Rows from block 4, named by matrix and row number. Rows with one number belong to one neuron. Each number is 500 + 40 x the weight over its row's rms, rounded and kept within 0 to 999. All counts start at 0. Numbers have three digits each. After the name is the row's rms in percent of the matrix's.
# fc1: MLP up (model.blocks.4.mlp.fc1.weight, 2304x384), inputs 0-127
# fc2: MLP down (model.blocks.4.mlp.fc2.weight, 384x2304, transposed), outputs 0-127
fc1.390 104:481522466558457503420521531475512431518489525579439465504523553497534530462532491472500468449525465540478497544500508518505533503519512519494451516481493459471490519514494460503477535468460472511499509514485536455422549518441489502570502479579444459534524475563451425536554503551537512502498488502544605533565470516546492486476484522552502375421520433547525522536507468550479436509506
fc2.390 102:461525478506491529546547556534492501536416503529588471471466491489519495425484453496503495496506464460450550444587555477485511453515528504506516474535516552499470537553571507453494483439496508482533506470485539476526486536524508512583511509521464510472516496552513558547574503510533479544519521502501461480476470535476544597503510480471532482487469530509555569461474491557522416527494
fc1.391 099:514520508526493520582517523485567407488441456560558526482464425483460572493519481502507483522549539509499464563472498507507476480425514488437526564507513455516564484484600537505528493441434485542506475536488477492619538488436513548526373549518489525545504528486529442500468479504459507557565512471532566476506537470502486557534516532492475459449496557522517501545556451556508541470529
fc2.391 102:476532517502589504578450517447436501539401467471509505488520473485440520456518466491482525534535491515536458431474491532469534491589508534505435532476411478440424501566487498499521514497507475503495561517443518500527486463515500539456487510492517514554593495520438497529566481463465507531500464534504549495524464495507482498471507554445509511543482487509483488524401530554535475447421
fc1.392 102:468477465523493568596469518476415440505503549510508580465463406534533511533448513444522468502548543441477473474469508499507456455454472456505504457460515560516513450484524538561471559455578568500395529448508471490491509591492488552481535474462500446517420506546445469528497525496555454535583491553540503525538580501509400448520532550440449489507533522509482504510486495563459491504530
fc2.392 103:488489509531498473561558533503523530528519640512494480540615470502609457474502592478506509483514536484506487535451529530439574536539498500479535492560442422551452424537583498458489435523476468576472542485437486551497511459445455478532503486461490487481562500487581535429492555486552545458495511489540472517438492551549485506522520496549491471530478480465528497482449531509490465558546
fc1.393 095:565504527495578535483517498422536472506524508482507424551436484532523512560554479505520534497494550493530552511492493564524415577569571550514488486478551474567440513542527546569500489541544511524507501436448483480597502479548495568579487508475499472533573484511550553438477562464502482390541475516485533455469568602583500464517530478528508522547495453494459488555469533456512556447486
fc2.393 092:480463509511514471536537519494469568473504495483448543544480519466551448538507507470496563533524463521475478566495493559444554557558529467519510509497525507452503533515503546542583507439562471485552530472501425504455516468548446502513512476500525486567514506433571541470523546419495438509503492459509530515508553509482512508449506475519557482531555433505566555500547484552521530502574
fc1.394 103:488470561525440533477480475446484467537436491560546502510499504462548531426528566487502490563516443488518493497404492536499536554493461463544495515537517520490507537577498452525526433520519533498594525577471499490443426463504486468489455521509481540533539507480453499470557501493419482567496539504456518479553501480503491467433493482416495459495514550501455439501582516533478551504555
fc2.394 097:472499555525575540581465562561538544519498471463500510572476513462509509491488579538463556595515500533536562579461394520458486584511533495509507477528445516499502470490508482492495503512562558541504422523527515519527482510420497521515490495534508436471534489468483465540487471566536532457506491519555431526520467423556439540526504487510547481464522538522487509501480540456510577530557
fc1.395 097:539528515480512526546456440420494411424531527570542441446610526453553593504485452531447521539443511484548499465547548565522501433531483487480536511458497562504577435562573537540508483484506505507507478487517478470460420507536509474498475590562505530488482517469468486466476490517456544564607509512475530528537518497574477625467487480501493482489512492551509492511547507548443539473483
fc2.395 099:566556509526552435536481458504559544433600491467541523526498510534448485491526443503477469534473496538501505471569484497522542460509482426531414475507484482475546503476487439499540528547520496504526541480482480495464501557472461487489484471504511536560595475529577558544461560541440556457467450470438596384499516481529537507472424489549535505519504501510451485508456488448464427484550
fc1.396 100:460499447504482485498475471546517473445527472469448486477510487459477550526520534518482480546493460528478526510449513506472442494514454504549479501528468453441505516505470534538498621487459552491490453501553472469521507502479503472448506484485485481509545519446592525527476504452502527517487507501481516572520514457473460602472597547488555482545501534463452522517487520532505451467507
fc2.396 101:529504461522448535478519496414458505528495451470444541416526543516445548533504435536570435547489476572547478507474460396483457447536474509464495484463438513531477515485473553480511546469465450480455516548439440464551491518546567469435488471620499557552482487525436473564502511487425457505483593536455473523542468513551484500528527440490565493524442586474500495421519495502515421439496
fc1.397 096:482557469506524510489599440498541492544543597508567548541458501487519472486489470469531523520545490505527495444508530556494519529449526482540495508541551478425464438517555535493451518543564405499473576439509524437479530484479458511493441548430513465474540438528508534501494483531582544501459439503476482598529443503432501570502494554518538476486544490452492505525460513519439567549498
fc2.397 093:447525534493493542513554492438542444494444450553482477463435486431460417577471497500501562446554431466426459406520521449452525551574532543513495534513547455480494540442553526530490419509455526533492518460492492541482534471503535549535561514545520434545513547482471502517469445450505513535416480505466443443501490533528561499471565475523457502448475526556478497460516440542517467479491
fc1.398 101:525471571487486455414497494540505548506452524572488491500551445492485519518477552511497511468491495509522534538536460493472495521542509489512432528474508572552534517497499533494503523465476467444517563507527575486518485460557448532509517508556510521526567573544514501522468483533457547503523476531470494584550517577458446487505509527534473509520513476524470513505541525523488467490452
fc2.398 094:506514558464559491496482514496486525574442516510537462508556462441466490458495503435512547535574440514566533589495463438495494552507440543471473572425483444429605473521463546493477569465506507598436468502544500523459513475473512490519484552529479483549441497511495496513462433497485442492600501553558496435512496518592441533520376492475480482430499473528486506495487391578505576502497
fc1.399 102:513460456428450542528518517528447511482500463422536512507489468457481479588540432521542499461560489434508570523530496486397538544449564491508497435568494527525552560537511444542459488496520551552526468555593527478483477515630511486519624453486488459471468509471442513476558552479427423517439475443555505509509493529497480482491449552496494534427488514486566560477503472511581451496501
fc2.399 096:457503561358565563608515477515495524528502470416499446509601457525527552573453511485558428543534504494481541513463541470468526477453541519483451516451547471451523474521513528461481510478518521570456456503540512474521553507499493530477562537475443424449492483519505470548494477500475550490523528535415494482546546483467457473503416522472519439466497384491501485560437527494519526443542
fc1.400 100:478452470564514528406541431514510479452486465462445552533428502445515506444475397529446513467500513488496517469524453588562476561546542507496452479545469506496583466485440485531538484508554509518511474452494538399489466474472506457481474494487434529512521475527564518544504524504524568461451536565563455497551492487482476519456542420515484534476549523537500514531461578473534517515668
fc2.400 096:470494519517476464492504474462535532525554490556551529494534503547596498433580514584508574558485492548479502433485451545587534508439474512531520506634519518455523526529483532533557583452484458418529495538489459526465465500481480534545466439516568498454519453446530521516468545463486509578480538446494498526556547479515546492498607491534510508526517450521509459534461429485448533439516
fc1.401 099:513456521491499533495453423504530432443469487482532554482455500568500463520515571536463570505614503505461439474464458491471527522484543483489447495554469527462474552461487493534498518534588539476476544514450472532540479511481488502523481525472479488436486432580494464466572501532419541495515530516497501395413547461507551476505480544448547467535504533460506511514608372441477508528467
fc2.401 105:482517537551491504427487464474503414524503495516530480505505524557526500409467470513473469519472615564516481477479536541505506539523467497471501553457525569485465414457485443482513527485557447537445455494526475417523488498475494420517493494490439474526507467440434459509466444441541489495473499487491494465459508494553541527512535517560519449534539499483524532508505457504509478524500
fc1.402 102:524582476534521449537590475497408394506512474453498450472574586470467544504516475561469513523461520504544531466488468521577530464494544478514536497444530500461565517558553482584519523511496506477514464487534461497515461486496493506447528533496476591552506625561541481550501503503523508501515504532533561439512500481467522527504417538472538526496516570536579465539550489501490495483533
fc2.402 103:539569447518493538447480512451441502526562530562506514521454515539427388476422461482513509518568450473550600456538545451477491530534517446610467522519527471442507548480526464491528479483558506460488508521526559466509477512446501538427564552493433522448545471464557526492461559506509441511477564522400504557536450572509461510526469454534562520512473487572474534533495527464623503522597
fc1.403 097:499526480529538501522547504615486431517501543530449503528463500500560485474518537499448579410476527536457439510474451503493460488460475477530451492473466477487511502510449475533541517537511430459507520557489489506487542404486528539534491468483525587513502541516454502445509503530605503516493523574539543523480524545512475510457500428489456498483496448460573535528509435556443586498459
fc2.403 098:508505458609450451469605522411534417477506550521498483507555495539447498558473476505464493544501485477514524524497498533575544520557492494435498457529566509535452536504495482478485446492555470538548591487490485546565462520501544568494535483472480427485515536467403545508567527489495524497380504513484538484459521569454487478495514513556532530510530412443515525508505503449486514488542
fc1.404 094:555442516543470474520539449519482479458529504461579524475503476544558533433443464518540522536503582442472501553493428445440495473524489456538529497602417500525589559461469483522514486461446539488499539570437440503504508539548460475434541482595497476438494457588558509478624515457443464527484496425513490528477502468546490506446479486491517485506459479564535538512459463530525514538510
fc2.404 097:472500527551489464476540451549463486521498495497506453433430463463520522506491429490522446542536533566578474471443473513456458498492566473516520502426512558497527448563556510617482427501592446468437467504503474526514491517536514489436409588555512504512493555480435449534471492541492491580572505538516527503495509466503477495481497493492559519488428418378502492467508470530445547555471
fc1.405 100:468517475518566504514459514526483525605511474549475421514463567516534560486534520553420598500505531434520533532522545461515581538589495519520509501491481574494471534494536504477495518536454516502482512436560530535492561519503507518526512505490396483467496495482538478514475459495419517470469511460515464495523584464517502567513489450525491493556576469549543460532520439555479518556486
fc2.405 096:481578484466495539547561516528504488517560484488488569513449544502522550547509429439480558487474478445478459555541505446477479571449473431473541504507547395494445434461555550433438512539516534467532508473476513485513473453453585515540485536567435547483509547458522413464482551489530541481525546498510462498485505461489458518489486497514569563501475461516513507526389603516446564567461
fc1.406 100:508459492540525541487520516534517573458513486479579468465464498559561556491498465487433501461535471519507511530513516471514483478458493491475470441477478488537563452493522432464523439468556499450548560541480530482472463575458538524427475491474505523459451482473531466516446521557485499500571516445517504494562466476484459499481506450524544527483540467489523548408541544515435563429451
fc2.406 100:476458496504502560459470521468472511472436470548515535495585497562434476562543557506493472471510542493443453480451455501456536478528529484536513467460424467508477517519488495538520402498510555439546497468474513462467485580496513549456491456472504501496478462543451443533510490508510547561554518505489488547516514487566528462526535520454493469516464492535432563451419580459473560434446
fc1.407 102:633584548501513498520481462518470495490521565578450493534570509563522484442414537591503511503429439532489514468510513514516470495528498543505542504490496514521541482501518581620459513457509501482481405523482540541529596507519602503413494529464517471533472420512570508416557487473505632479518520511525579513542479432474493419498488486585519519490518490515522569457495502505523509538486
fc2.407 114:466530511512496523473473438522498511442532451509472467397528552494485520507480535515405493452486469471558531517470555488480491519561459444553437486529485528487479545532472467531480467514451507458496485474470461455508552510450484456522557484544477542566495622464399523480485441488481492475468513517488505532548477485473412637543472542513447575495567473477501552521516464523570504551459
fc1.408 102:411530509469524464500489491528451479531516501393485523482517559502503464447482475526512485464486530434555467511526498506432414547567390474575513532438475487553547560488499509490526551537507492471496516490532482492493457505511509448498453483502476487425452473583421437461543543449492475477585398520458489467485496571491486521487491454555561509558558415488459521473483478477523523479559
fc2.408 100:493472476576506474564472660537504531533540474466534556463509517538504455538519462484501529471495525505520489470483514501504494540491493488506530498425447527536489493603514441471428481409471513475484448488469520543439418535464471488539505442526502486458496512599429464504504522458445523482563479542510493568549472503522512463524500459446467493498501515476544560483481435467522472494452
fc1.409 101:471605507500495495449522488417495398510539559507543477473473538507503572495516500492549527505510451499474522485513513495477576585563598490539493481530545505577429451523475530507555412544528498464432520407539555463541565525424492466509550528394502524512489489527534466491513432483488535476488487545513512507541516502486537427451543479464498510554505521462609494450515522457517466519499
fc2.409 092:496459447439462437498548506461479486398554547468510514482469537494536541428442517536486553540556511513490476517507504470486460511459486482499497556514521477506600498493551475483479460475505414476539495467519451529499492472487513457551535504434482480475483476478542534528467490519548459458483566538569530478479521409474450535514475479549531412474450467510520433559395573426520533546494
fc1.410 100:488429555487428527445469519538496460474470502521458505463503586472457474447454511462531552492471451510487468521480484517426482476488412487527563543495468496563522568525542486484460429485459470548522466574517567462497405457582531495566507495495488526476489487485546473485521442490395472535525667463489520467505575527486487424455516461471512518543440507535430553578545505561514505468481
fc2.410 106:471488521520465539486499544536466467490517471440512441549525537474560430512462547471440531516486574516492540500521535483496503561513550502506566522542523562446465470511485472420464478405545500546461435554529443504489498474432506535463532471524551471502485529527468447517492475546489524497535434523497507572492519526481455515548519477406574422557480400524456501482487534484559477482461
fc1.411 098:435455521511489487545496535543563471491530473493483577520572445497499510467552535482450387470569497451565560537509483515563519580465503487501505518543541465514487491508480545485502497457497444475424524481504479557483507524454536551523447492499455532500521526507440565494445477476441464550493471524433485517546573476441495548482430520534451397490563462550514518508437510582472536461469
fc2.411 102:556545535523537494443476467565482557512381499508531567534509503536548499476461441519513459504474555546519447445558548441533540554519468561565524509518495493512462517496503502515472466558421492599413484488451498491528502552594481522463465430514529500589532549497584567508499503472540540557495396464472547497439549469464471470492469452582535478516542416490524462538533561496501501539488
fc1.412 095:519506497514497469542505551514515469544546443507583497511462490528451496498455508466445576475417491402519511561488496504494593599464398490512547488497522525557529487469543491533539508458415429494558555495463506524509570496532528544508517543532504527475493545492403507549437428496486537450456543523511449444509473498542587434545438475485495490481491528486449532522453493452491546496496
fc2.412 096:483501551535516517535528467467481517452541467587501477453464479448467454472496502471511467549506472512437452514500495562500534530491473525536465534493479522510392526487497550511455504494569492504542436442439541494504546488466505459516532482430527453448498492499438543518490519473461518423456562527464502552526449490433489467495527485446585467508515442518507521511524520438468503504434
fc1.413 098:543527462487512498465493331488521425482458460446509495460534445602498537464514451506516569517468541525501521408470464531533452504470472471500491548498472496482478520554518491519500497518546558510480485512448480552480555417512508490419446468498510476403472514563453488516398448515484464614506474504438464527502566573527526480523420507507439485527481532517472502506533496461544488541437
fc2.413 101:556413430468524466497468457445496478566501438414535456451505492497479504408502462509476474480526486483495485450538435533477518566485529583468582395485502513478537492546484494528551431489511556502482438498562473510492525465557510507494510453492549522466514501459502535558496502475528449467480463419587511483500542466553517459452499482486521547492477477487507513494529517534477472551488
fc1.414 097:525524447550495504451540489539543535613535501452515426562493593472491493474506464503503535490461444452493502442467488449484602487543526552579553450521461511434554493488445460491518504481511467519538470463478482534444458525525497524482444514444570477567482506441503415495585501544549596525518468467530552454530470530525493494529598464508599485553467449405507513512512498495498528496479
fc2.414 098:621447489533512444515451594444450537459449483518532572463486443475480493515493524529502445472561536480560530463591498495485498560502530480559498468461454537539486483452488518501497480566512529489478447521457476449557453540505441492447470540512461555596407492511480489522445521505499523459549528488469542568522473455516497484501586557532515517488508457509514490454509530486495485552530
fc1.415 101:507499513459514526465518520492451418454497470513321470485505539492532479497529502464507565517511512528491471482511478464489496519569524489477449511485491478482443458466511492467559481498470462516479520532471521523503491570583497510487530495492436537482537512527501536474515514460482466454503439482484528504591529520521556549569505513512492513463488487457556472534615521524527515515566
fc2.415 100:505540508519525504572599471531458494487545498535513551580551481493474536426484418400489533446492534481459517482525530518542518587497445477467489500476548456544438520483557497498503520440475453466606511544444510438498521487517462508561507525460515470508513495514473514494515500457518532463507468550499550490539484462630451507480450497463517555555558466504505551500482509533444560508476
fc1.416 100:471445526516495459534520416539503462497510499524541512571460511524485512539559539511477498503517566466531413490564480473551507518499548463579534518456507490539502539534495574515475493490518545458523505576466490495504496552441531475462479521531549538591457515548443492457460472462513519507566504567534536484394569608450485460561527546533479532471506495561485507516497460598523494492476
fc2.416 098:510538538548477457466446451516582543487488515454429497512482457441530469440510495485538459489542432508546517490407491486505548503457516490611499506478443568515436483506465521457443462430493610479427533481522505492447531444503515493475500482508512438518499499542425521509477463544560509540550533490486544515589487472475495491494518544445482418530542447556516523488484440479533527552481
fc1.417 108:486464494536461486507492516492471548502515503487486559488428497502510533618501500517564493487490602499531447503432513499466455542481469604466484400470471531458517425501532556481456536542519446486494502443555420434450530590508520528493531496517444490493527519540511484530505513467540494469530509493515498481472551558522418498500531549541476533477512450478498502513535478574483449464522
fc2.417 097:514458501467575458538612512478530472519506592512458444491516486448544501505540490513466424537569460471538476489519524527475494482507540427487592460513498540485511473494523486479580512479476443495527497511480605504488470506440495519493500445479462509474480523459493567531536508504545468575490525637487425502475505455540451478506476455475508488508479481456507517513500467550458569488482
fc1.418 101:527565532510499521499559466509520442483516531481503426494527532463488499546603419565528550551576542577531492511500450451443554460507498504469553569559525474493528514493518484537538513502451454490509598411526485472579441567456497524494468466472516587549534478402428448562523506490460457529529530523540534449517495453500494523447519470445465521465458504511473503539423567440520498501459
fc2.418 106:573597506469449487516489519482530503514496509513449481438540471506537482558509521538484475442495525387500577547520482601498620481558522505524493529523539443458480456448532460499551444473470476512499509500503460564527486502508473485484537580482509539569464581491495508458518533482440458558539490527466427540490481462445513538495517563601539514523510458477562539487556450556563475506450
fc1.419 101:518553463477525453499518514479566586534516397503562452536457523458501509479513509506545401481501467453508583475464547471503504569550493503486466505532476375577541541512487549528486494488512511455565507483466468518449574450497515492488482470505497513565514464463515483456419419530471486552510506536506502448473500452552477501484482525507470483510520510489451527442527463535522519555519
fc2.419 099:493512506493525529478524528502481495513511526535413416559487443502506498400549487550535520491489572561568490442505418513449515560496534468448494512483431459461499511581562499469541506502508501453471521520544506468480526469531439472528518519523440477458549504505512480467463483411460505463466521463521503466473526403527472495471445444451480500410508568479494406559456488401514464567555
fc1.420 100:531464631491479504478520543480479465590483567495477487490475468529483507515479488585493503483511532539474487488489523455514561536508571514489555531610551488543590488500538489452473486567597497534455487528512512364523504462562503459512498516508493535508574584396410520456490525441511483582556547476485514551551503498452474491564537541435550516568532476536473565444477574418499524509485
fc2.420 093:507455560481539512476492502542461441514523460416485491516545505491531498441488544541494497481468474527536552506567587471408470579471515540553509491476542509457476534546527423476523507524521491466446560492414493460494617478529539473503539534509483485465430482543470537456588468515499549527521512520497508514493517473447482529457494595443492505447490419465533508519455509529506474499595
fc1.421 104:518540468531483496482539470588447485505508508451554495496527498560557522512597476583532502564474482491522496429462400488506536489429479456555458440523522418536516538538500461518557485427459457461489495382482500414490540525529492480472493527492543516483502511462537482520557493489504482520510468533506560524497549431548476513499560474531514546476499521527504512523448487485466533588540
fc2.421 100:449531494507539472541543513548450476520518471512531494549471503542485517550512474519528505579490465503482489532500504454520503528516519407470489561503466466563567569495538479436442519470540449410461443417523501472435551505428485494493542474541400466446491494470532501439502424534500478483457464561481507506512508431542484466475548451466470484483575490530477484485565546530526469537483
fc1.422 098:458473488522550456522483421552496383551489479508482500500518539485454594549555531451517510502476560467513470483480468429521483504476441496551467557493461537545485529534502571538458548500465518487481466516460495526496446501524512458518530472418502548521570598478500454524483521499531522482414477512490501471513524520484508520487455487480482451487526485467580516472452506587520499534526
fc2.422 099:476523389520471451429490533509508517486550510438514490510538503464450533515474456356540530538571464483488547504465519555427537459437519490448483496545540457515470511524512584508522543490518497511473565517466545478478490483504493497473472533521503514478486505485439515432455554473469581553497503462471516482510559450439533482470517490496476473497472556487568448475445489488506448557497
fc1.423 105:548597505529463490470496466430554469418499509564592514476535486505511569510512446475489467520468538493511522469533479424458519501523439520494537500527499485505453506519509486518546533505631557530546539562464522441449487482471471481515442476477471507455496461497464502468498555487550483584452607457491454530475494463520418536493502511492509561521464489495491489516510544543501554479392
fc2.423 102:494515570482579521515452501483463536493558504544516545547514513554487517491498463532473516508467526568540462456523456498451519551510501507457481465499521516464532506442491516480508576523477543534531549529488529482542538529493411523501551485457503517531490529530520511464508435517506562568563515470463468473494566462502517509579515522486470469467545500504557468527560519489490572505454
fc1.424 100:491555468520505538587543520528475420497554418546457478503505482522538529528452527523501523515494516492540495535460489527417509507467445435517518483502478485570554512520525471460469442480533484524459485497469541510493527486542472532421554561518510427530472506512509507448504510475480514591570509544487491486445550585499490498420532465443455503489465475550559533450415492451527515530497
fc2.424 096:441481551495483515467491477506532497506571522487476508465460472469432435466518593500550493546519470498513528536581554472459476545523529456544537529467530503462519463492514558541514513488543487478484589461546512511549467489505523512526511477508502503476462539461520489501434476531507479508502551523484483550533490525473486443442550434556547511472515479397453439527526553510490470539485
fc1.425 100:525530512442462470487464532534521531416532468560482476483506498464479504530510459531435515488431439459514521530464528486503499414522489515475557494501468491553460525469573483488481506539477518532466515549486482487489555478488547502490521439540497392520521548446490511510463495540463509493518527451517516518408451461486490518500563484531499588488500461510516453589531530474537452558514
fc2.425 100:584521484437457576470470471500531522504499468460504528518489536530553453502582501474505563543511453532508416604560499493457546462461548483525515482512518447479504459477496406624542476514524492528560496572489499606474484455528556515460454508504500488478512526510433467512469568482471449566617457511433499462455506497593434448527502488527526475503495464423531463483526554547526451562542
fc1.426 103:533516491453437472513519483549509500517500490433504443526544466529505476453506481486448502487540546476447489517449523546470495492519469522479480468542496446503497578513499493488543486543495478464505493430639480506492560508494535441562496453490505560542571487543500479503520478542442613522576521541502475529487514462429463625434521494472516467523470451434513556408445480520512483514505
fc2.426 101:465538444475472525529526446490484504492482478511471494483495522504519438453518532459499459489504512501446503502504440475510556541564452497513556485459504402487490494484460467436470561488446565425574528486473477544523546466480491508536520506549516486411461524462526507522488470475456464508493474583524481534489523547477480535567469529534536549544508474579461528529495528531429435515473
fc1.427 102:474476426498470533522511448536493575513529558476487589451519490487495444492475534513469483526455515593543495472465520528540528560526509514529517580469568494529587414503460504490446523513542472487550553515481442498501466528503453523523485435484533472560522541453488561485539413503507516474545481526440491465535540411477521487513505514470533497508517538539546441496492567514554489512461
fc2.427 102:524495521532503510484443500519392542524524562439465541538429438569596484507554479469564514423497527513540573469491505534528480511499422496560525445438561539519509500489523496456461459559501521396453488461527474464475543478566493470483570449479495525517478448428520482478577422510473482482512477477474448451470588427564535482468472512547483471501450575465541530462569529491516509457491
fc1.428 099:571508465540551465518536495558481455548493515497450490546504488502513542432525529506489504544522514565506569491579435575529570525442490533561458424472465492521512414494545523445529492522466472478483572548518534403523464542456510449520511475494501518487523518515508430481518451507528468440527453503439560457520513517541546490455595472489487543475485502447478502510479515517415529545556
fc2.428 098:526525482467504487446520558548533466484556463500526539520494503501532464457508470506435478500498496499448494531436457437576438563510527457507532478527501465562432529442490488446558458426420466478610491426549493539474467535487473453547542505520540449469444485507498503524547490585537495440470482516469513484542555472550587534515554494541461539530523478503528541524595468496487474496499
fc1.429 098:465499473561482487506527489503491465558462572473484522457438524474503449484555489562516444533490489497478558508435459419546505466538519524454493525522510499447495501506556511519529487428507546436513486510534509532522513516541517473476459494488455444527444536476556505493497495481531451533558440470512563484492485521384559477522538544496528520461532613464506523532526395488447469502419
fc2.429 103:488494464565521510519508396445403532462554523570503403502478556523488454496437505430472436430506541527536499467459533491480495601486470470497543502549494496524554494462468473466488545490476507566479543458495534471497462511512511522449482556570490482479574473579514516521443492470550519467460505461550483551484548539537437492470458439449405439470518493618540496461436468513529463536464
fc1.430 102:448429586516558512525512507511491451535560560478510538479502442479602499514517512467527515375454479478547492530494498530490512530501466479458574479517517516501513567545474503493480497527569535457597531511543500513499512489467513415501537431515545534553537578542593460480493574487480512509518454513514549446441527575575458490528499491475518392521483519495511564462459612540560456492534
fc2.430 095:408452547422434487440542496507525525512590471434542514494479449457484438480556549577515490554517451491453495491458431516428510521478523575500456495512515476480511539458485426482513501546482520576554471513515520438507473509471526473510538418477475466437476539479551526497555525426490478577539467505423459544457510503515456489590476419510492484478515509448528512503552501553419588513535
fc1.431 103:448468539518511456475501479451471459476532507515555548462582613512576541542495504537486482509490442539509401488458471555576453561451441533506527483529532484467485523577514546542559496580548519548496477509536490507502465455479535493532573413462521511493575471612517513504446518495424535546499546476477525512483584469465512513572542534525472532540468548486600548538460488537484499448455
fc2.431 104:485493514486538453508540486513478541475465580455533540510475505511560464537487534497526377523522485495493482420523490535454428543488585504541489522526476459455528534508549525529580540462470549534516426530550500534503440531521558492486519522452502473533560462515519512494429565449494482476511495503560536488507437500452527452512471486473581462496533474514569482494565486503506464413506
fc1.432 098:526488526509506542480543517507487545469471437530548460504499502493465449528537466498490436545553503496483487523529504457458496449473524508495485522520497499481514465453486460481599481452545492528505445515510470461508525481396508512474471547486520528523455518457499475621487534499478557475491593505485520503519493460488484509528569469448423529556515479522570503471520570464486552501522
fc2.432 096:403472510496535476519506495467424551443496492488583503485522485534450491539441503482471479491428504499469445513502458442506414536537517466512535498484484403485556456480521534428529507554543590435461539577500487467526456526510524501469491438480490516469536542504473513474509409457460443491472528497534531453521523431486539487554476460445507462488524479473443457536508533518554514502481
fc1.433 103:521585531477577603505546504494510507480436507451509506514538477553586510464582432482569448438513500468534461478529513515470394468465448495508450520480575484515488609503539510478464429486504455491580516500534480516518456555453531540418491586477532467473525487531531475449558554464535527511497462494483601493508624520485479484509528430488495355499594467605469476480512460519423507516527
fc2.433 104:475465509483541512476509491504499500541459515522469537513484462527523449506572514493537535508486408487463493504522551535464511535497469508544431436469497508475483464548548529542494468485479464547510506482504495507432529540466467489483537433415425489449460462497524446493545452511409514433529508451476527487519489476468518500470527476493500427441494531453488544453514482485531541478619
fc1.434 102:433530491549475527494527434532497467492520527501512534472509432502525519517452460437492488487449456531527482513591482447438486599531560623534561524505466484523532440533491570485503415487524552501465438493481479569507488496482492496488454487516475502448466577482553522444512462425424417533459470525511522516534537480565548466476500429500510499496470555517508458472480466529493476568547
fc2.434 102:565495447501498518476486568485490504481511488583431548499448450492490463373560405518517463549514507566493457521486492442481487544480528515480501466490475448493444493525513507479470495494493427546480528469492463520523520466459472446560499535514496494525486532510420492522599540532459556510498479464421500511536526519531444542490487521468491545540483473511606517549417469470512455561504
fc1.435 104:472563491462435501468513475449490507555412558560533589510476550483583450433486474508528504538426457489474525514489479520457527563424472542489507470520584462545508486466524555504504420493546537489465459505480523495487474444493483546511504499510510387502550528454511525502521523529487521491498517457495538433548478486396421458463517508497545528548510457501442478570498524546539518460591
fc2.435 101:489541464517534465470499464499476585538511470534507495555458532597484546515505483553483459585470497407507517459513438474462469488589474480462496566528513579480500522463520475604458522445451473484526500501462447504412575439461526509521550556458497496548520524482427498460509568515478511554501495548473474504498482535421422526528507515466542509515501481444516509511433547547497520523496
fc1.436 102:453496492570471519516515472433455524553537536484505528448538505478497417542519483502574482539499528526517415499481546472524453536489478488508484494534555502496414490515492468514535544574555516500512502559491548424525474494414452479485573436548481498483526439532467494526508507427545517597479484424560587519471506513504547554504475503490519528476522487492522515490512519487519460476588
fc2.436 094:474550553508480491547508524543520449502484534537545520507535501419431490471507506546528480498501462552527610531425560514463395482496524539448531468545519536568532461456462508509595534484570513538488576459500573474483514538578498436433450479482513523483503508455534483468465550533518516483560467455472531484420471537417527404489550480432458496459501527544465473469498449562517492538499
fc1.437 098:455444512524492490520550522477498531469495549555539416441517444523528523495529532510565411458495543491563535514496474490476506525596536544575445516409538493527499511579472484509485507517483456505480518515519474515555553435548549556537498593508502586538477527457519539460527490556562487506532508461532506522566466545532540530417485467523493410538510503470568500435436474540492545482464
fc2.437 108:531471457515436484482446493482485476454441473546552525564462494477567513493470425468522500448546456436479468438445561508475500485538530505461464470511516490479510418530504508456494443457544505488454486467468557575552455493521495558558539442463490528489485432526532481485482511472458521531560476527458518490536513538473533496503462585570501480517555492469497480461496413488450533534528
fc1.438 099:567539513487445529533491476488519435478471452497470590445483523504444543503508509499456502551455535468487500434510555551537427453578544553488496546495509451530520433497493514500525546553530530468517492507506517539549454553466498512452513506495505467557515524491442477648547413431537540429504513520481494542443462476509575551487478524534543494435584547538478455495485513504536500564484
fc2.438 106:524514512487513538515525509468533469471540555547517444584521488530481490481448444478497504419536466441530410458486538449463456498525473441539462503534462467544428487482500518569549514477545497493510543485453499505445539530439428523520448466457494499523479444531543489430492558557480475480400494490475474512496510568476485579574548518545478484534549464506579506536482508512523471505513
fc1.439 092:523593518449481485501576511515480517539539459449491497482483545464512512485456500557549569479527492463516488520514500482486474524468482504466539464531520555524498511440461496526490568538515458457584498478523486581484530509594510536582486549495546477455420494597513569444468469518480437508479457446581537528516472467491545524540442575481557434434488521488509525476487514511552479511443
fc2.439 098:490469529475492528496436519494493518494516510485491535462510501511509524465455481462428534511506437523497507405471534451527517467429531539522491483491423530486497513473481443505515422452437532563505515502466490498517473491495528489573519445521487487510516479536474514408493467449508468535459450550428474457544530476531510481499559551468479523473538493493576607502538477603554519450490
fc1.440 099:505475503549587518558530468488537503556524531457531449540505377511482544535531409529520441515534490477484493513508537444516572485476515487558548462506445458442526444478518529506512507486481453410482498530494485450462421501562503494513474457566511374492487577502505455492529486426473502534481490533483465554446425418463433474459502523484479456470521571522472480495484568550537467523473
fc2.440 098:541562558537521562500526491424472488542473412520466487411510565517522487475574461517486542442438480497557537565557484483429448492517480497492486498577504534388503595487552554478515508484532431490527546512514521453468569431481513491516439553470402478472434498578441470492538496512483534509488490496547404543488527506526486478507527495553526538535525464544457487531527513538507539514540
fc1.441 105:500509494492464499474477463509520509539529489513529494514417510540463498493453514505508550528478492490537521488530510493457472420552520470511489499483475489588470535494513522494457594472516493578494515497525576572503503480493486451527470534509513469483532594509464493528546475519441433436478464569561517476485489514523476444495411508474501473525479547483503587504534449551479555509524
fc2.441 100:475520469496531540503511443512545507527443536522500460534591522484526556465519525501506457510524524536522534486546454518422538505457472425467483450546491491431467538427504521517525548455478581553489490503503517537473523479473537476501436515504499471480530420524510446512470484451476579489479486528535532444476525503463453561450437485559460515493521495541455533446480507531446481487470
fc1.442 101:479457489506450480497514490467518470533509544526455597491562447489485516462523461458573496491549478494538519550491496484548547451460594530521540496471534513496481434518522473507519415564511476540487473551550528523504520549499489416558535510547493436514532555530519460579490508577517470555539474505516489485422562454503514522606481471531515489576525479527556487454541514479497542583506
fc2.442 101:547529520499512470502573505491502495530563531527504486477538594487496525533517504524507448461497482524464544579493439509512520473527514492456540492448501446522459497548482525464463521490525516522458484495462437521443492482490518468398495507534451461526476530560576452484501485390490484460498434539568550485533551511499425489530516467527482457419521507510518475488518581549487456507511